From a checkpoint of a small sound classifier: norm batchnorm.
Rows from block 5, named by matrix and row number. Each number is 128 + 32 x the weight over the matrix's rms, rounded and kept within 0 to 255. All counts start at 0. Numbers have three digits each.
# conv: pointwise conv (model.blocks.5.conv.weight, 320x320x1), inputs 107-213
conv.42:070162139109148140170117107181110087079175115154123205085156106173104127097148078134085130090126101109091128121117163096171119130106179162197138148104095097134145105107141093074096200123155135053138118134122114124147104115166210101066146110123129123133148148106129115087104123138136090130158240128077108139081145091126160
conv.43:107117170111156192106111124172139170141161154118097095209130135120137152167083167101118147155123108168129177098161107129143170152110190153134141148084099141136118123094144152158084096096146116110138101124110109123152119138089173144149138132093060117122141160133131110136128070078103125124071184173150130153074076123080117
conv.44:113112123197104133088126108145099074062093113132104100071154091168105109102132160142061125088162177102145163111137156142162146139159148141148184101186119116134184115170084138140090145088086179185104038102094171118111084117145114118134114113092131127096060132125157150145106068119138071100123108160118134144127105113096108
conv.45:175153126145163119135128148110071113187105191136173124164131132077083106121142123163161095124196096050108133131116098141098073165104119144105159085150151094076140056075132172140181126110169060136126140129105129205124129117123092154127114161160102123145165137142179186130149115092148205155124093123146155117166110152123126
conv.46:147066210147158116132065219132152133130114178177077183125125113122088148120138130117145093133082088164118098110111140137064155154136123099096129174148075179121110159124144148194098140152154154086163164149160166167156102105118101080112079102119092170155136164070140140104121128093140171114120121143111126128167140120108095
conv.47:133091137121198140190178146179115075082132109127090172112134122130154100071140128131112140168098117082143134120078188112144161150148142098163092087079128097149124120074087152135167131109126153116086151062093172158110140141164143105063117136173085170103106148092107085072120126199073120171113121109119129170131168130198121
conv.48:122152130124178114108121138123116116067110115148097109063137148122110143105090130114089120098057143100093088096093075143139106130127120143158128153201080082188141088117203145128130116132139195103074139152109145177145144158173181145200171116175048143143148167178159137119146163130055138170160126130167114106173101132137109
conv.49:142159154138128146107095143154125110198118136112073163129162157086096084082131127113132162126127139142096102148167122154056179167079161102092141086117142060085172166081113151167166143086109139103095133121155140149088170077139136105050136136124126100140193132072140142177147066098108159136161174175113173142096132114179099
conv.50:120098135106105159123169141061114145085146130097088089166116120098099137112223147070127165128133108150120133141154178201136081168092119145165142154108111138080134109086102158091181197142131118113083147179112092154129126093141160089136092146108099123137205140138122108142142134133121113120195167171195129136144074171122129
conv.51:077145091108142112137114161126112153159127128148141170078099105113146137093118090077236110086128094167169140094084132147120106152179094101130123108128153135095095173153235184136144152118110146106114120129135166131082147111135106123115114153089152066133148105078071121175147097182110209174072151132132120131136118143185070
conv.52:107122100100070077133099169157075128093153143142118103110145188145177148096228128102171168162083114187113092109119193184143099094144095096127106177064128106146140123167145173111134134122074095050102151156121204118091106132107145192153114130122117153101123085151068111088187162162142107082113220108113149140180202108099086
conv.53:150096117101150134133139151112102131145079143171106101133099167104103116105184146106186112124194152125087134093114104162165117178150126113088127116094146132137206139154108134112085098133130150124125197083160115114128183135118147133151143107089099167154107073076149173124101102161152120147123184144151166151150094158149132
conv.54:181150081124114168099055177145106162164198139089116163100116177117174187129209115096100204170140106141099109059171092106095146098125063122105132125088157148123101107085135098170113090058156144114124114132130177104170188089133134125174117137132134084118115135136114128137120181150106113064138170068198109129165146101125165
conv.55:114050174140100136092082139146170122162137142110078193206178084125170129080092128120160104212087118124141107144116114082112147076143176106166113160127122179120138172142114076112107176157105142140126149123185127083092142108125240087081091121112100181146077155168165172124128124149136168107189181072165150148074149070114118
conv.56:154105142147120098119094118158117150138131142096167161108106121123061141129141168181150135161148155156105157114140144120145104106148143115177088149133130196117121099125079143044159143136096130110145047096149039148142160132203129108087108120145154128187131130145154185130182123157082166163133146135150136173176127099128077
conv.57:146159170152085129146139121084102090126147108145104078162070123081087136199094085141124137111089157137181140132126130150112178116157092113101139109127089121148126192141133125186139129104168133055081150090113105140188189155115122094090143151186116099144077086188127120174112147131129147107131200120159094149205099077172166
conv.58:105150173128128135158110113098136123127179098141142169100193102142108184164084127155177160142151111147142170174121117134175122151182161153138157179176177153127119147127138096094147180116112114108095103054112084171187145102164152105064180150147135143155123093121131122149139132178159110078117148113102150144144121156067133
conv.59:093172157168126164127159078116164144163117106162141075127156075193132100148129070127156132123118087158129198124166095138122144167091136104184074138138136069143117115103149093161136139184121152069133103166150080090106100127129113152193151105131162129150115149130144086124140066094127188148083120089141111126195162109168135
conv.60:083084191140113137124131127067158110118151051117108124131131114156134137157140137118133113164204044120131172207078094083137115118100139095102115124140093123127141109077157093139160128164129165119086103082128111142160110140142157113105175091080094148103115120107158113134079130143192161090086155161164139157133127122134078
conv.61:073154156158157087026072079193121096070133095112135101114151070130127128097101101104105154121132084110134142036129147183136107111124108169071146160088129093146160091139149159133153103158102139121097139111131143053087110149117150085131152084182105103177137140137149110104122179095100168111115058153070102110110173087101144
conv.62:116133147128111145053189119115092168105121141143160146170171114099107135115126080153160084129154146117131121097109079125117148153149156125023177111116145082186098150133085086116154140078180176140124149139154125188131115132110114128143134158164129145102176166174113151117160135109184149098113140122134128112186122071143131
conv.63:115162147173097076122126145098104131171189158108151173166119093092170157146088137090124228179152117120158172139125185107137178080171098139097099070163096099157130125094090059150093154204113167150115150174128124100157114102094076113154177083139114186123200180121128163087123084111132149092072123154142082145121154107154131
conv.64:140091108116128118178141105123150148121109119115078118097111148176142135134209133103080106152158129200148147128123118138180132135117106130091133166158118154188179112119098182086107091138122113119101146133186174094120134063181139187148133124123116076065153137125164143119073069134141100164145124139153118153145122169144163
conv.65:093105159149206107209121162195106091147151134191116132172109116144116107140098170172166127114153087115126159088088143103127096109139130174065172174101092107130103134077135150141053135126177131104155112103144095091174054101120084109122104097128102138134160103135097107142133180154099089155117152163143157113171160097117180
conv.66:118119133128122140159116123090157106114115129120128119105096091145149149135196150158101111137105129147156092126058102108142159088164085111129070093109122109189118125125121164129185135148146160129098114125078139106158095155163129096135158106132130111147157136168101152160112137171174097122147141184174099179137144084115141
conv.67:106134106163129097129135154130162137119176142156137100105113134169154115145168128116098108101093148138082117131128163090132075143149157153135132171182130132080141156147121162124118136115160111113178099133092116161150096142173182158154136156096108091139145135100171134153167081114137186131142155157144151152129087129142118
conv.68:088221117154064074127099088121124077121134105167143116116133076086160119154153122112148164115177152148131136105129120158090083071111049130106104163102126128098191116137122113090154149108141132136139213141186114100123085146133164100153130066156066115111108121103132105079091178139078141097163148155147132156107137124152093