python train.py --dataset="single notes of musical instruments (NSynth)" --train_examples=184686 --gain_aug_db=6 --time_shift_ms=50 --depths=[8] --loss="cross_entropy" --learning_rate=0.022 --nesterov=true --max_steps=2800 --epochs=1.0 --warmup_steps=280 --weight_decay=0.0 --adamw_weight_decay_other_params=0.01
Rows from block 5 of a small sound classifier, named by matrix and row number. Each number is 128 + 32 x the weight over its row's rms, rounded and kept within 0 to 255. All counts start at 0. Numbers have three digits each. After the name is the row's rms in percent of the matrix's.
After each channel's rows are labels from the 100 clips, of 14976, where the channel reaches its highest value: "loudest band" is the band of the loudest frequency at the time of the peak; "strongest on" is what is common among them. Only what is clearly more common there than usual is listed. The data: single notes of musical instruments (NSynth). In brackets: how many of the 100.
# conv: pointwise conv (model.blocks.5.conv.weight, 320x320x1), inputs 0-106

conv.187 094:099132116114130168156101109144098134087179156080123092133122166088100134113195181110091088074105190144040181149166053137137155103106169136119127153153157141151097121150156176134158108092069086100141156150143129071160137115104120132050172168155140188134121144119130114098165067106158157147141106185102140160141151088165147
loudest band: 4000 to 8000 Hz (37); 2000 to 4000 Hz (25)
strongest on: pitch class C (94); octave 8 (36); note: C8 (35); note: C6 (29)

conv.108 100:084099134124143084081127103175095112109144109109145099122073106207160123101180142097140106078117190183142117122108183171150154092142127131140106149163120138137132179071178130113192120142070126128156160134129065091094099133132151180169141059128118127126124132126089091095141119106131144153156091152046107123129127164135169
loudest band: 4000 to 8000 Hz (28)
strongest on: pitch class C (86); octave 8 (27); note: C8 (26)

conv.79 097:172098135152061167153161118145073102109101133119117140123163063192131120108122156138171155130192117143088106169123133149157101116106147088098117106154177148095174165181150172162122125146090110142129154143135171164117096104136115084120182169113124060130070087200083111167050112140078111136096086150086085181146132168147090
loudest band: 4000 to 8000 Hz (28)
strongest on: pitch class B (100); octave 4 (37); note: B4 (37)

conv.318 102:110104155075147118129111178156163139163115098103122087135189109126133139106109149112158125131144140148201118109111151145192100097180125088134161120069137145116100193123168128129153118160126170076104144113162169170221099136121171101114065144146097066158138124110096145097173130155176146194117145098129081131173122197127102
loudest band: 4000 to 8000 Hz (31); 2000 to 4000 Hz (25)
strongest on: pitch class C (59); pitch class B (36); octave 7 (29); note: C7 (27)

conv.130 092:167176103115115168123115100099084100158170092154127076132130148131187084068161137071101155163188119105184079109086142178126143092108096135147178192146110158152122189135142131150143142085168171109090087141128057095147079113138105092110112126119100105106136118099083051198129113113163135141130068155153171086121102158152112
loudest band: 500 to 1000 Hz (52)
strongest on: pitch class C (55); octave 5 (51); note: C5 (42)

conv.181 091:154146145163155146145142115095218147126148147095063092150121146109109080143174170144099117078135145136177141134089137114091114124113144171126114094118099157197137138141140182085139119049078118105139157114135099129153134070148158120099053129149207120097158108142133083154088116107154197152162124096095068111114141164160128
loudest band: 4000 to 8000 Hz (37); 2000 to 4000 Hz (25)
strongest on: pitch class C (81); octave 8 (33); note: C8 (32); octave 7 (27)

conv.36 102:075146111146110070091133116176154109113144113113119101138142139148110194175075117099124137124172123201158203161073069129119109110203098134074078113112106129146125144113159118134135102116149131110126170119195112101138089125117092135074174150141127142157165100125086113126114153097137174124099171172219109132140168123130137
loudest band: 500 to 1000 Hz (43)
strongest on: pitch class C# (77); octave 5 (45); instrument family: bass (45); note: C#5 (34)

conv.8 108:111119118128099147123090128142117109110144133132114120207153122116164154138105126170155141107124168181178171161184152099097156130094222172137160156110143051116197100121087154121135133117116094097102162096158134079104128147118163132082173104143121098120093178137106122117143144161223139150149181097126097128175134083136153
loudest band: 2000 to 4000 Hz (31); 500 to 1000 Hz (31)
strongest on: pitch class F (100); source: electronic (63); octave 5 (40); note: F5 (40)

conv.92 098:146166173138134157114138115118163111127116124139139104092112154115169078142100105161092150119102145091072097136169120132140118128080172148170104150117145110131198159162115151138104154079171107151157190122191095129157127185169114235093166131123172108125066134122163108112154115141130092117125090154216134073134150110111140
loudest band: 250 to 500 Hz (44)
strongest on: acoustic (68); octave 3 (56); pitch class F# (39)

conv.113 098:138065071145118099074121057154162097142107177187103111109137129166099134180082105110200069122102077125138120143049116114171134108128104107097134133121119134115110102113138149152143102154122154112111133105150137143142102113151149114159151175130170113079119085118106138106137099106064130089112156128077173099149187108108121
loudest band: 1000 to 2000 Hz (45)
strongest on: octave 6 (47); pitch class A# (32); pitch class D# (28)

conv.259 101:130106152126140150126104115168148136155114135158129131138107143150139091172201155081100113131194180111110098179168085104122097097091067133123117150114128102172119115135109150131122143118154125155097178180171182090201140113139059139130123121091119137172104127116111114112172147165147156097159134120069137219159170104169123
loudest band: 4000 to 8000 Hz (46); 2000 to 4000 Hz (27)
strongest on: pitch class C (58); octave 7 (34); octave 8 (28); note: C8 (28)

conv.100 100:143099100112120112142126100120085177106157135137115181079091104167130133114255204089094113090158154129073140169126121109107127132141109128118084083075198085119107083146115119182167144136103098117096154204144116121157145115168094144090116134134090136152182086128109120118144142104084127114085089056149174207119124063137097
loudest band: 4000 to 8000 Hz (41); 2000 to 4000 Hz (28)
strongest on: pitch class C (64); octave 7 (33); pitch class: B (32); octave 8 (26)

conv.280 112:137158127111122129144132157159143190150128113172129110122152106137089099144143075055139109079166085141183073150180140075137097093112148118144175203174111159121121141120123128183135136163182161099120080115104126148123107106112158121139103095123129087132144120182164150063094163119096120136088173118155112113140133170116126
loudest band: 250 to 500 Hz (35)
strongest on: synthetic (79); bass (76)

conv.256 104:167143144097132155114138156125093078143164127103128089137138142113138114112107175141151119113141079156147057194131160054131193128132103119149056101139128129146205097139107127125084170129140106095126161151078087116101155112086084094086161170124142128157107110180154147121217138125138122086134101124113191198156154096131137
loudest band: 4000 to 8000 Hz (38); 2000 to 4000 Hz (35)
strongest on: pitch class B (100); octave 7 (34); note: B7 (34); octave 6 (31)

conv.236 101:110126146136068079138132140082108097167102158150141154114154144066165127109158100149102150166154142128149184115117077160168090106110125153139124115120098145102047168124119126139158117105138158129129113133118104135138197088102138208119162091149135209102095124119128155118077133126140088127126155107066100106160164105110133
loudest band: 500 to 1000 Hz (29)
strongest on: octave 5 (49); pitch class A# (33); pitch class F (32)

conv.277 100:130137103112163139090129115109100127113154104135104154117099102182106141153131153109098139169109138097082119179175151130116082170124147126141123124099165133117107103154174112098127130146181191170157074165110108161071128115103113081162145144150132104091133140136113110127145160153168172116164100122139103123129102175129140
loudest band: 1000 to 2000 Hz (45); 2000 to 4000 Hz (28)
strongest on: pitch class C# (71); octave 6 (61); note: C#6 (43)

conv.49 092:142133129146077107115079136180087131184073108078140091125171165060097109087099182122101114126104144123152137116147103147077125134120100096119114143125121161143168135090101120135105136121131104087112155140168112132207130135106125170067110061118071090134210165124175131117117115112135143157139106146126122182141193185124125
loudest band: 4000 to 8000 Hz (50)
strongest on: pitch class C (67); octave 8 (38); note: C8 (38); octave 7 (27)

conv.22 098:072191121085175080164142181081133113113187153133086122124161142173151164073129167085126115105157134078151112152131110106148113194165126139161151131140150144092168155161177116092146167114118074155114122126187168128016179155140106113098128181155155181074093143114110111141109131085153147146102141087134097134153076099126131
loudest band: 1000 to 2000 Hz (33); 2000 to 4000 Hz (31)
strongest on: pitch class F# (41); pitch class G (40); octave 6 (35)

conv.202 102:127108078128152150121146152130164110157072135075083140115098175186156151170199092096138194134104162120125176093113124094098120199085090145201142082149150076150076171120121151154158097158146171114125169202146143108168204135168146137141134089183153108096164147095142141086129132145124116131136187150143120142143124079136136
loudest band: 2000 to 4000 Hz (47); 1000 to 2000 Hz (42)
strongest on: pitch class G# (78); octave 7 (45); note: G#6 (37); note: G#7 (36)

conv.116 091:151087104183134161138062112139091112134147077101083138165141117144087172168123106101147140083116191100168135128073095107151180067141171132136085107143107099107154233181106117098144079137194101131119174081164085111143139095124041127152144137163117102147156109109216142142102154135087121230120104125159091186122115117127204
loudest band: 250 to 500 Hz (34)
strongest on: octave 4 (40); pitch class F (32); pitch class A# (25); note: F4 (25)

conv.257 094:136152116173154171122119144119105133179115107168155120131116166193140167161128151155094178169155144158107115123142176135081090107108100150124154134173140129159131140136073115099143110125132121124114159086172127139160160174142163139135141135099167140130064136114132122137150118152104144190170148164134144162142163094146148
loudest band: 2000 to 4000 Hz (26)
strongest on: pitch class F (78); electronic (64); organ (29)

conv.16 101:125153156140101112156124128126129136141125106109070094161169139091090197133156100116206189136120140093108118112096116160097135093169105162139176126078124111179113118109136150165120121155161153137086102123081105109070152092150097203125073146151124088098083135115148222142176115108116138128136142113166134171098211118097137
loudest band: 1000 to 2000 Hz (39)
strongest on: pitch class G (64); pitch class D# (36); note: G5 (25)

conv.0 101:094074108123194082121079136132151068125114118062114107168113142110104096091153129129151149051149120126131152128151128113103036136150173116109154150073122126137124089157052151122102118118077107115192102126131117162121155175133138142063154117127138102058113145166094097156086093135176172186144129132162108129056115149127070
loudest band: 1000 to 2000 Hz (34); 2000 to 4000 Hz (32)
strongest on: pitch class E (56); octave 6 (32); octave 7 (29); pitch class C (25)

conv.288 101:160113131059086118151112158121066117143126169122141170070145077167141104127175131085157036140130122187203110082090128126186115168115079112120123132119131098122224132118159141123119150104174103135138147143083116112116109107147089160129169160171068112144135132135151153081130128132128143143090103157124078176206127112133227
loudest band: 4000 to 8000 Hz (56)
strongest on: pitch class B (66); octave 7 (35); note: B7 (30); octave 8 (26)

conv.127 104:173161123109143113117105072170093144140148143140144120115145129130135168172120150078118192106155090096148140174131126095185109135122110108122122149140201107146183139130097115111134169118185130123179093114136141080062146116098182164127121167133157099147161149117113157123095106128144160086130147138164110113098141135136168
loudest band: 2000 to 4000 Hz (46); 1000 to 2000 Hz (45)
strongest on: pitch class G (97); octave 6 (47); note: G6 (46); octave 7 (43)

conv.89 102:059126176149178103111115111162110115096145094076120073113147117154113149137100153110131106172086131160150094157207102155146107155123199116206086185129123108125146150125198190190121104196171139174125112114143122145136132123109091144145126082185106116091141193131116149094118108112148097126116124120156139138144102181083187
loudest band: 250 to 500 Hz (53)
strongest on: acoustic (98); string (61); octave 3 (61)

conv.50 105:151154123150106148092187109071114147128131163121068175086083171138154115131166163114082049121109134144143152069126117114134130110148088118099093124098151097195144125158082143080174144121134157147100174137143141164160131157156085129117077081032146168196121067111097171096097181120092159061144122166095099154175154158151096
loudest band: 4000 to 8000 Hz (25); 2000 to 4000 Hz (25)
strongest on: pitch class C (50); octave 7 (25)