config = dict(
    arch='tdnn',
    model='sound classifier',
    dataset='single notes of musical instruments (NSynth)',
    train_examples=184686,
    gain_aug_db=6,
    time_shift_ms=50,
    n_mels=40,
    hop_length=160,
    input='log_mel',
    spec_augment=True,
    win_length=400,
    targets=['source', 'pitch class', 'velocity'],
    num_classes=[3, 12, 5],
    norm='batchnorm',
    hidden_act='relu',
    depths=[8],
    kernel_size=3,
    stem='single',
    widths=[320],
    loss='cross_entropy',
    init='torch_default',
    optimizer='muon',
    muon_scale='original',
    learning_rate=0.022,
    momentum=0.9,
    nesterov=True,
    orthogonalizer='newton_schulz_5',
    adamw_lr_other_params=0.0026,
    max_grad_norm=1.0,
    max_steps=2800,
    batch_size=64,
    epochs=1.0,
    lr_schedule='step',
    warmup_steps=280,
    weight_decay=0.0,
    adamw_weight_decay_other_params=0.01,
)
Rows from block 3 of a small sound classifier, named by matrix and row number. Each number is 128 + 24 x the weight over its row's rms, rounded and kept within 0 to 255. All counts start at 0.
Before each channel's rows are labels from the 100 clips, of 14976, where the channel reaches its highest value: "top examples" is what is common among them. Only what is clearly more common there than usual is listed. The data: single notes of musical instruments (NSynth).
# conv: pointwise conv (model.blocks.3.conv.weight, 320x320x1), inputs 160-319

top examples: pitch class E; octave 5; pitch class D#
conv.0 [146 197 142 119 141 137 125 138 158 147 106 116 125 154 179 130 126 117 137 202 142 104 161 105 131 122 122 127 158 140 162 155 152 130 128 152 164 144 103 152 145 153 153 119  95 122 131 109 111 184 153 135 151 117 173 131 117 116 102 117 164 126 138 135 164 150 128 114 129 112 112 132 129 142 167 124 141 157 103 108 151 156 134 145 140 140 133 121 170  92 127 120  94  82 137 130 145 157 110 110 144 119 108  99 170 127 115 121 139 158 114 142 120 112 143 121 122 144 137 127 150 120 151 176 150 105 140 122 152 137 123 119 150 116 101 169 158 124 104 152 154 101 140 132 169 115 120 176  89 133 173 119  96 146 103 145 154 132 104 151]

top examples: pitch class F; octave 5; note: F5; pitch class E
conv.196 [118 180 115 108 151 101 100 141 135 135 105 122 133 106 183 133 132 130 147 142 117 121 129 162  90 111 135 149 162 169 131 115 106 129 115  94  98 113 142 116 146 122 141 133 127 113 167 171 136 135 204 127 111 143 175 150 153 107 122 107 152 146 155 109 106 124 150 103 136  80 178 139 114 100 133 180  66 147 145 116  75 147 107 133 175 149  95 126 128 113 136 114  94 108 129 161 131 153 143 140  84 166  88 152 144 127 119  84 124 118 114  90 143 127 132  86 121 139 123 130 163  75 140  80 141 130 138 114 136  97 187 163  95 123 183  99 100 130 122 158  92 166 137 122 116 117 161 112 141 141 125 141 162 184 140 137 137 177 122 123]

top examples: pitch class F; octave 6; note: F6
conv.50 [ 94  92 116 112 134 135 141 182 156 126 129 127 110 131 122 107 117 158 137  74 122 165 153 154 116 120 161 116 115 137 112 116 129 114 124  89 130 134 126 163 142 109 137 103 149 140 131 152 151 130 138  97  79 135 158 118 133 105 118 148 157 125 154 149  84 133 106 111 156 132 120 135 120 130 176 119 111 188 109 135 140 164  97  91  78 138  97 127 147 113 124 131 123 106 141 129 130 134  98 114 105 181 159 165 128 126 132 114 107 141 130  96 191  83 129 113 170 146 100 101  79 166 141 131 154 160 120  81 135 166 153 139 121 119 188 124 107 163 150 161  74 153 104 137 114 149  95 173 114 119 111 117 139 178 159 113 117 116 170 142]

top examples: pitch class F; organ
conv.123 [192 100 139 101 116 150 143 148  90 176 117 122 125 121 107 105 164 170 105 180 156 119 104 128 117 159 120  98 126 135 115 174 131  91 133 175  96 124 156  95 141 115 162  94 169  98 160 138 103 164 120 164 185 111 112 162 175 125 144 163 117 119 129 112 162 132 107 149 131 146 112 108 148 130 110 199 108 107 138 117 141 135 157 132 130 113 118 132 124 105  92 146 134 123 124  67 141 158 112 127 147 165 129 142 173 142 146 103 145 103 181 131 148 115  92 103 118 113 144 122 133 144 112 126 116 169 154 137  79 137 170  95 149 139 184 118 113 150 117 138 141 121 114 161 134 126 148 107 151 164  93 115 151 134 153 114 176 164 145 150]

top examples: pitch class F; octave 6
conv.131 [126  99 166 193 128  98  92 146 113 155 185 145 190 100 141 103 167 184 128 137 120 146 107 142 125  88 122  92 147 160 175 130 146 134 112 137 125 109 156 132 136 102 120  92 103 152 149 125 128 153 128 121 153 127 146 153 143  86 128 148 106 165 169  86 152 107 133  58 106 129 120 138 137 104 118 135 162 132  63 128 115 147 156 133 143 155  82 152  96 121 111 142 110 115 107 161 143 123 160 106 110 130 110 142 150 142 112 135 121 149 140  95 110 131 121 113 117  93 123 113 113 142 154  99 100  78 160 134 131 134 186  95 126 129 134 143 122 107 114 103 128 163 137  97 109 146 125 124 128 158 131 142 106 124 123 107 149 128 125 103]

top examples: pitch class E; pitch class F; octave 5; note: E5
conv.57 [ 97 133 174 153 122 138 138 123 182 119 134 146 117  78 189 106 167 110 151 132 141 148 154 111 147 128 158 150  89 137 102 107 108  84 174 161 143  77 148 149  89 156 115  97 111 144 165 185 148 122 125 107 108 134 115 102 125 118 142 118 147  59  87  94 134 142  95  94 136 146  96 149 136  87 144 130  95 147 125 128 114 140 111 112 101 115 142 169  73 173 171  87 176 114 168 125 131 102  94 143  94 150 159 124 143 158 132 162 121 123 168 141 132 135 147 125  96 121 146  96 111 121 135 121 153 132 145 130 150  99  93 164 112 118 137 108 135 156 125 105 148  90 112 104 146 142 119 109 153 135 144 110 143 137 114 149 126 118 122 134]

top examples: electronic; organ; pitch class B
conv.177 [174 123 144 121  90 122 150  92 113  78  87 124 175 154 149 105 121 193 155 142  66 133 141  95 118 125 113  98 113 133 150 176 165 118 134 123 108 123 153  96 137 162 177 118 156 119 145 116 107  97 134 114 117 102 128  74 125 137 164 163 130 110 131  96 163 126 140 106 156 124 126 131 116 164 107  85 102 118 106 103 143  83 115 140 113 165 137 125 139 140 110 110 132 100 130 148 109 137 150 128 129 133 163 140 132  89 155 118 172 158 144 133 127 133 156 160 127  79 101 135 113 131 135  87 135 119 139  97 139 128 140 111  97 103 135 138 116 126 128 123  93 127 125 137 140  72 120 139 107 126 151 114 108 127 112  67 138 118 128  93]

top examples: pitch class F; pitch class C; octave 6; octave 7
conv.277 [166 108 150 147  90  92 111 116 176 181 149 117 129 125 126 102 115 135 137 122 159 141 118 127 134 125 116 146 138 132 125 154 133 155 114 108 135 129 123 127  83 112 105 125 109 153 110 153 125 155 110 113 132 113 131 129 130  83 117  68 150 124 119 121 119 152 112 133 176 123 126 160 112 131  95 135 156 107 117 112  58 108 115 135 145 111 110 118 114 108 113 113 152 109 169 125 158 118 114 112 147 169 182 160 135 119 123 104 108 125 152  95 119  91 141 161 140 103 104 119 165 142 104 142 173  95 145  91  91  97 116 133 101  72 145  95 115 154 163 151 142 148 129 136  94 160 150 110 133 160  89 157 126 131  97  82  86 144 120 131]

top examples: pitch class F; pitch class A; note: A4; octave 7
conv.140 [144 164 126 121 124 138 109 136  75 111 165 112 122 115 146 146 135 151 135 125 131 107 105 148 141 101 139  94 141 141 144 150 142 153  88 162 130 139 172 139 105 131 140 112 123 144 107 158 111 111 120 114 161 142 153 121 152 144  99 130 137 124 141 122 115 115 159 133 134 139 154 160 151 124 100 123 106 117 143 123 131 115 121 111  98 147 107 112  99  79 115 102  64 107 115 182 152  91 127 101 174  97 158 124 122 108 133 124 127 136 119 126 137 124 128 131 112 116 111  94 135 112 111 121 144 133  92 137 114 128 113 130 149 117  90  98 137 148 165 146 134 145 169 152 151 172 103 109 106 138  94 142 119 153 120 138  97 123 146 106]

top examples: electronic; organ; octave 1; octave 2
conv.229 [106 143 159 138 134 156  78 101 175 130 138  89 172 168 127 139 118 135 124 126 142 138 129  60  72 105 175 142 109 108 151 142 120 157 130 112 137  98  93 170 160 111 118 121 101 105 152 163 126 109  99 124  94 159 129 148 113 111 155 161 159 117 103 155 125 141 130 146 165  86 118 116  97 140 159 121 131 112 128 166 141 132 159 157 137 144 138 103 107 132 114  93 137  88 138 190 105 137 157 143 171 172  95 139 144  92 104  87 139 171 125 141 119 133 164 142 133 118 144 141 101 104 153  91 129 106 142 108 130 116 147 142 124 121 156 128 125 145 121 142 118  80 160 123 170 112 125 112 146 138 113 136 100 149 134 126 105 147 141 145]

top examples: pitch class E; octave 4; note: E4
conv.11 [116  87 118 134 178 118 146 113 143 106 161 109 106 120 144 140 156 116 146 117  95 109 127 100 136 118 132 108 166 147 131  97  88 105  76 112 161  82 158 127 117 156 113  69 118 119 134 116 144 142  92 167 124 135 131 116  90 113 108 108 131  94 128  94 141 141 152 121 112 158 123 145 137 130 134 107 123 137 106 136 132 129 111 182 110 107 117 166  89 147  70 162  99 116  94 132 105 146 106 123 132 153 119 134 131 165 130 117 123 142 131 132 137 106 156 144 138 128 118 119 111 154  82  83 131 142  96 120 156  83 104 117 127 124 181  94 122  77 101  55 156 149 154 144  76 126 123 119 115 146 106 106 107 120 128 127 110 162 153 136]

top examples: pitch class F; pitch class B; string
conv.228 [138 111 106 136 161 117 115 148  78 132 139 161 143 160 111 116 153  95 165 135 112 173 104 134 123 161 184  88 137 135 122 150 136 134 141 158 149 114  91 115 133 111  98 104 132 138 126 142 152  97 112 139 114 139 147 174 110  88  70 103 136  95 170 117 147 155 102 130 150  85  94 124 132 139 137 168 137 140 125  66  86 110 120 122 131 112 103 125 119 117 103  91 121 121  67 163 120 111 153 139 139 142 129 123 183  93 120 125 116 138 108  97 112 141  83 124 156 146 120 128 105 174 179 139 124 126 169 151 135  99 126  97 100 142  66 133 148 117 134 118 114 116 139 126 103 135 115 112 112 134  83  98  93  78 102  96 125 120 171  87]

top examples: electronic; octave 3
conv.114 [105 138 153  91 143 100 107  86  84  93 100 132 156  96 151 149 141 105 127 134 124 126 106 121 168 125 139 117 114 167  95 142 160 116 158 136 162 113 120 116 100  95 168 133 123 151 158 165 150 126 113 122 138 117 115  88 123 142 131 116 136 126 118 131 160 100 129 118 157 145 100  73 114 110 146 129 109 139 113  83  98 121 136 136 151 146  91 137 111 125 126 146 153 123 145 160 107 140 131 117 131 101 155 175 161 135 136 119 109 168 104 105 111 120 126 136 122 103 125 147  64 166 111 134 125  86  98 150 152 164 104 103 145 118 152 122 141 118 138 140  99 105  92 120 151  85 123  98  99 107 131 140  77 127 105 103 110  96 170 184]

top examples: electronic; organ; octave 2; octave 1
conv.227 [111 132 114 124 120 116 111 132 109 111 118 106 128 157  60  69 112 122 165 115 154 166 110 107 167 109 126 136 151 153 126 119 176  81  99 119 151  80 108 111 145 111  86 106 108 136 154 129 116 116 121 146 189 141 139  75 127 159 135 110  94 148 156 115 194 132 153 127 128 175  95 127 129 156 122 124 116 158  94  93 125 154 127 178 126 140 115 109 149  81  78 147 131 168 147 118  85 154 136 133 105 116 148 119  82 149 160 114  90 143 160 132 107 141 123 129 123 138 120 171 134 166 136  99 145  82 129 142 159  90 127  97 164 101 139 144 143 125 104  73 125 136 167 118  99 156 138 150  93 108 157 128 101 108 151  84  74 164 133 114]

top examples: electronic; organ; pitch class G#
conv.199 [102 151 118 150 122 110 107  94 156 172 120 117 192 107 135 125 106 140 171 116  96 127 160 106 112 132 152 130  90 140 114 137 156 155 166 102 141 117 145 142 130 118 147 117 116 157 159 131 131 124 153 134 147 145 171  75 124 144 138 140  85 171 144 113 176 101 131  84  99 116 125 127 119 121  84 132 128 164  98 106 166 123 185 190 125 127 103 151  91 140 157 158 124 149 122 123  83 115 136 127  92 150 198 115 137 143 134 138 101 127 120 127 143 132 129  88 159 120 117 168  97 180 165  69 132 138 108 119  86 135 110 129 138 118 102  93 115 122 140 105 115 162 102 128 191 180 124 128 141 127 141 145 175 126 127  95 122 132 111 111]

top examples: pitch class E; octave 5; organ; note: E5
conv.205 [168 164 134 154 123 156 133  88 155 154  87 166 144 131 123 155 189 161 143 130 140 138 103 150 138 144  99 109 146 119 139 134  86  72 118 133 110 140 147 120 104 102 166 164 133 127 139 137 100 141 105 157 140 118 143 148 136 157 145 114  87 136 151 156 119 145 112 157 111 146 124 113 153 129 166 145 131 185 114 110 120 137 141 156 130 113 116 150 132 145 107  97 144 124 111 138 103 119 137 130 167 143 147  93 179 126 137 122 141 108 177 137 144 149 145 157 114 137 138 130 136 108 105 179 141 168 137 159 169 114 130 110 166 142 169 120 180 121 128  99 101 139 112  81 116 181 145 103 158 125 120 113 111 163 136 137 169 174 128 142]

top examples: electronic; organ; octave 2; pitch class: E
conv.104 [129 136 151 121 158 101 148 110 150 105  53 120 163 130  57 152 122  94 107 163 139 163 138 131 151 105 141 135 130 133 147 147 102 175 127 100 140 126 142 134 130 157 143 142 141 166 131 189 107 136 127 160 113 146 211 112 141 130 111 168 157 123 122 176 182 114 155 148  90 136 172 121 155 134 142 136 148 151 125 116 105 128 149 147 148 140 149 102 124  93 135 137 141 146 175 132  99 115 133 123 131 146  85 164 163 141 118 147 169 169 143 130 113 127 111 148  84 119  93 177 147 115 130 146 120 101 101  74 137 113 160 114 136 142 132 153 145 138 112 138 116  86 138  98 154 103 127 122 136 145 121 163 119 142 140 130  88 179 171 120]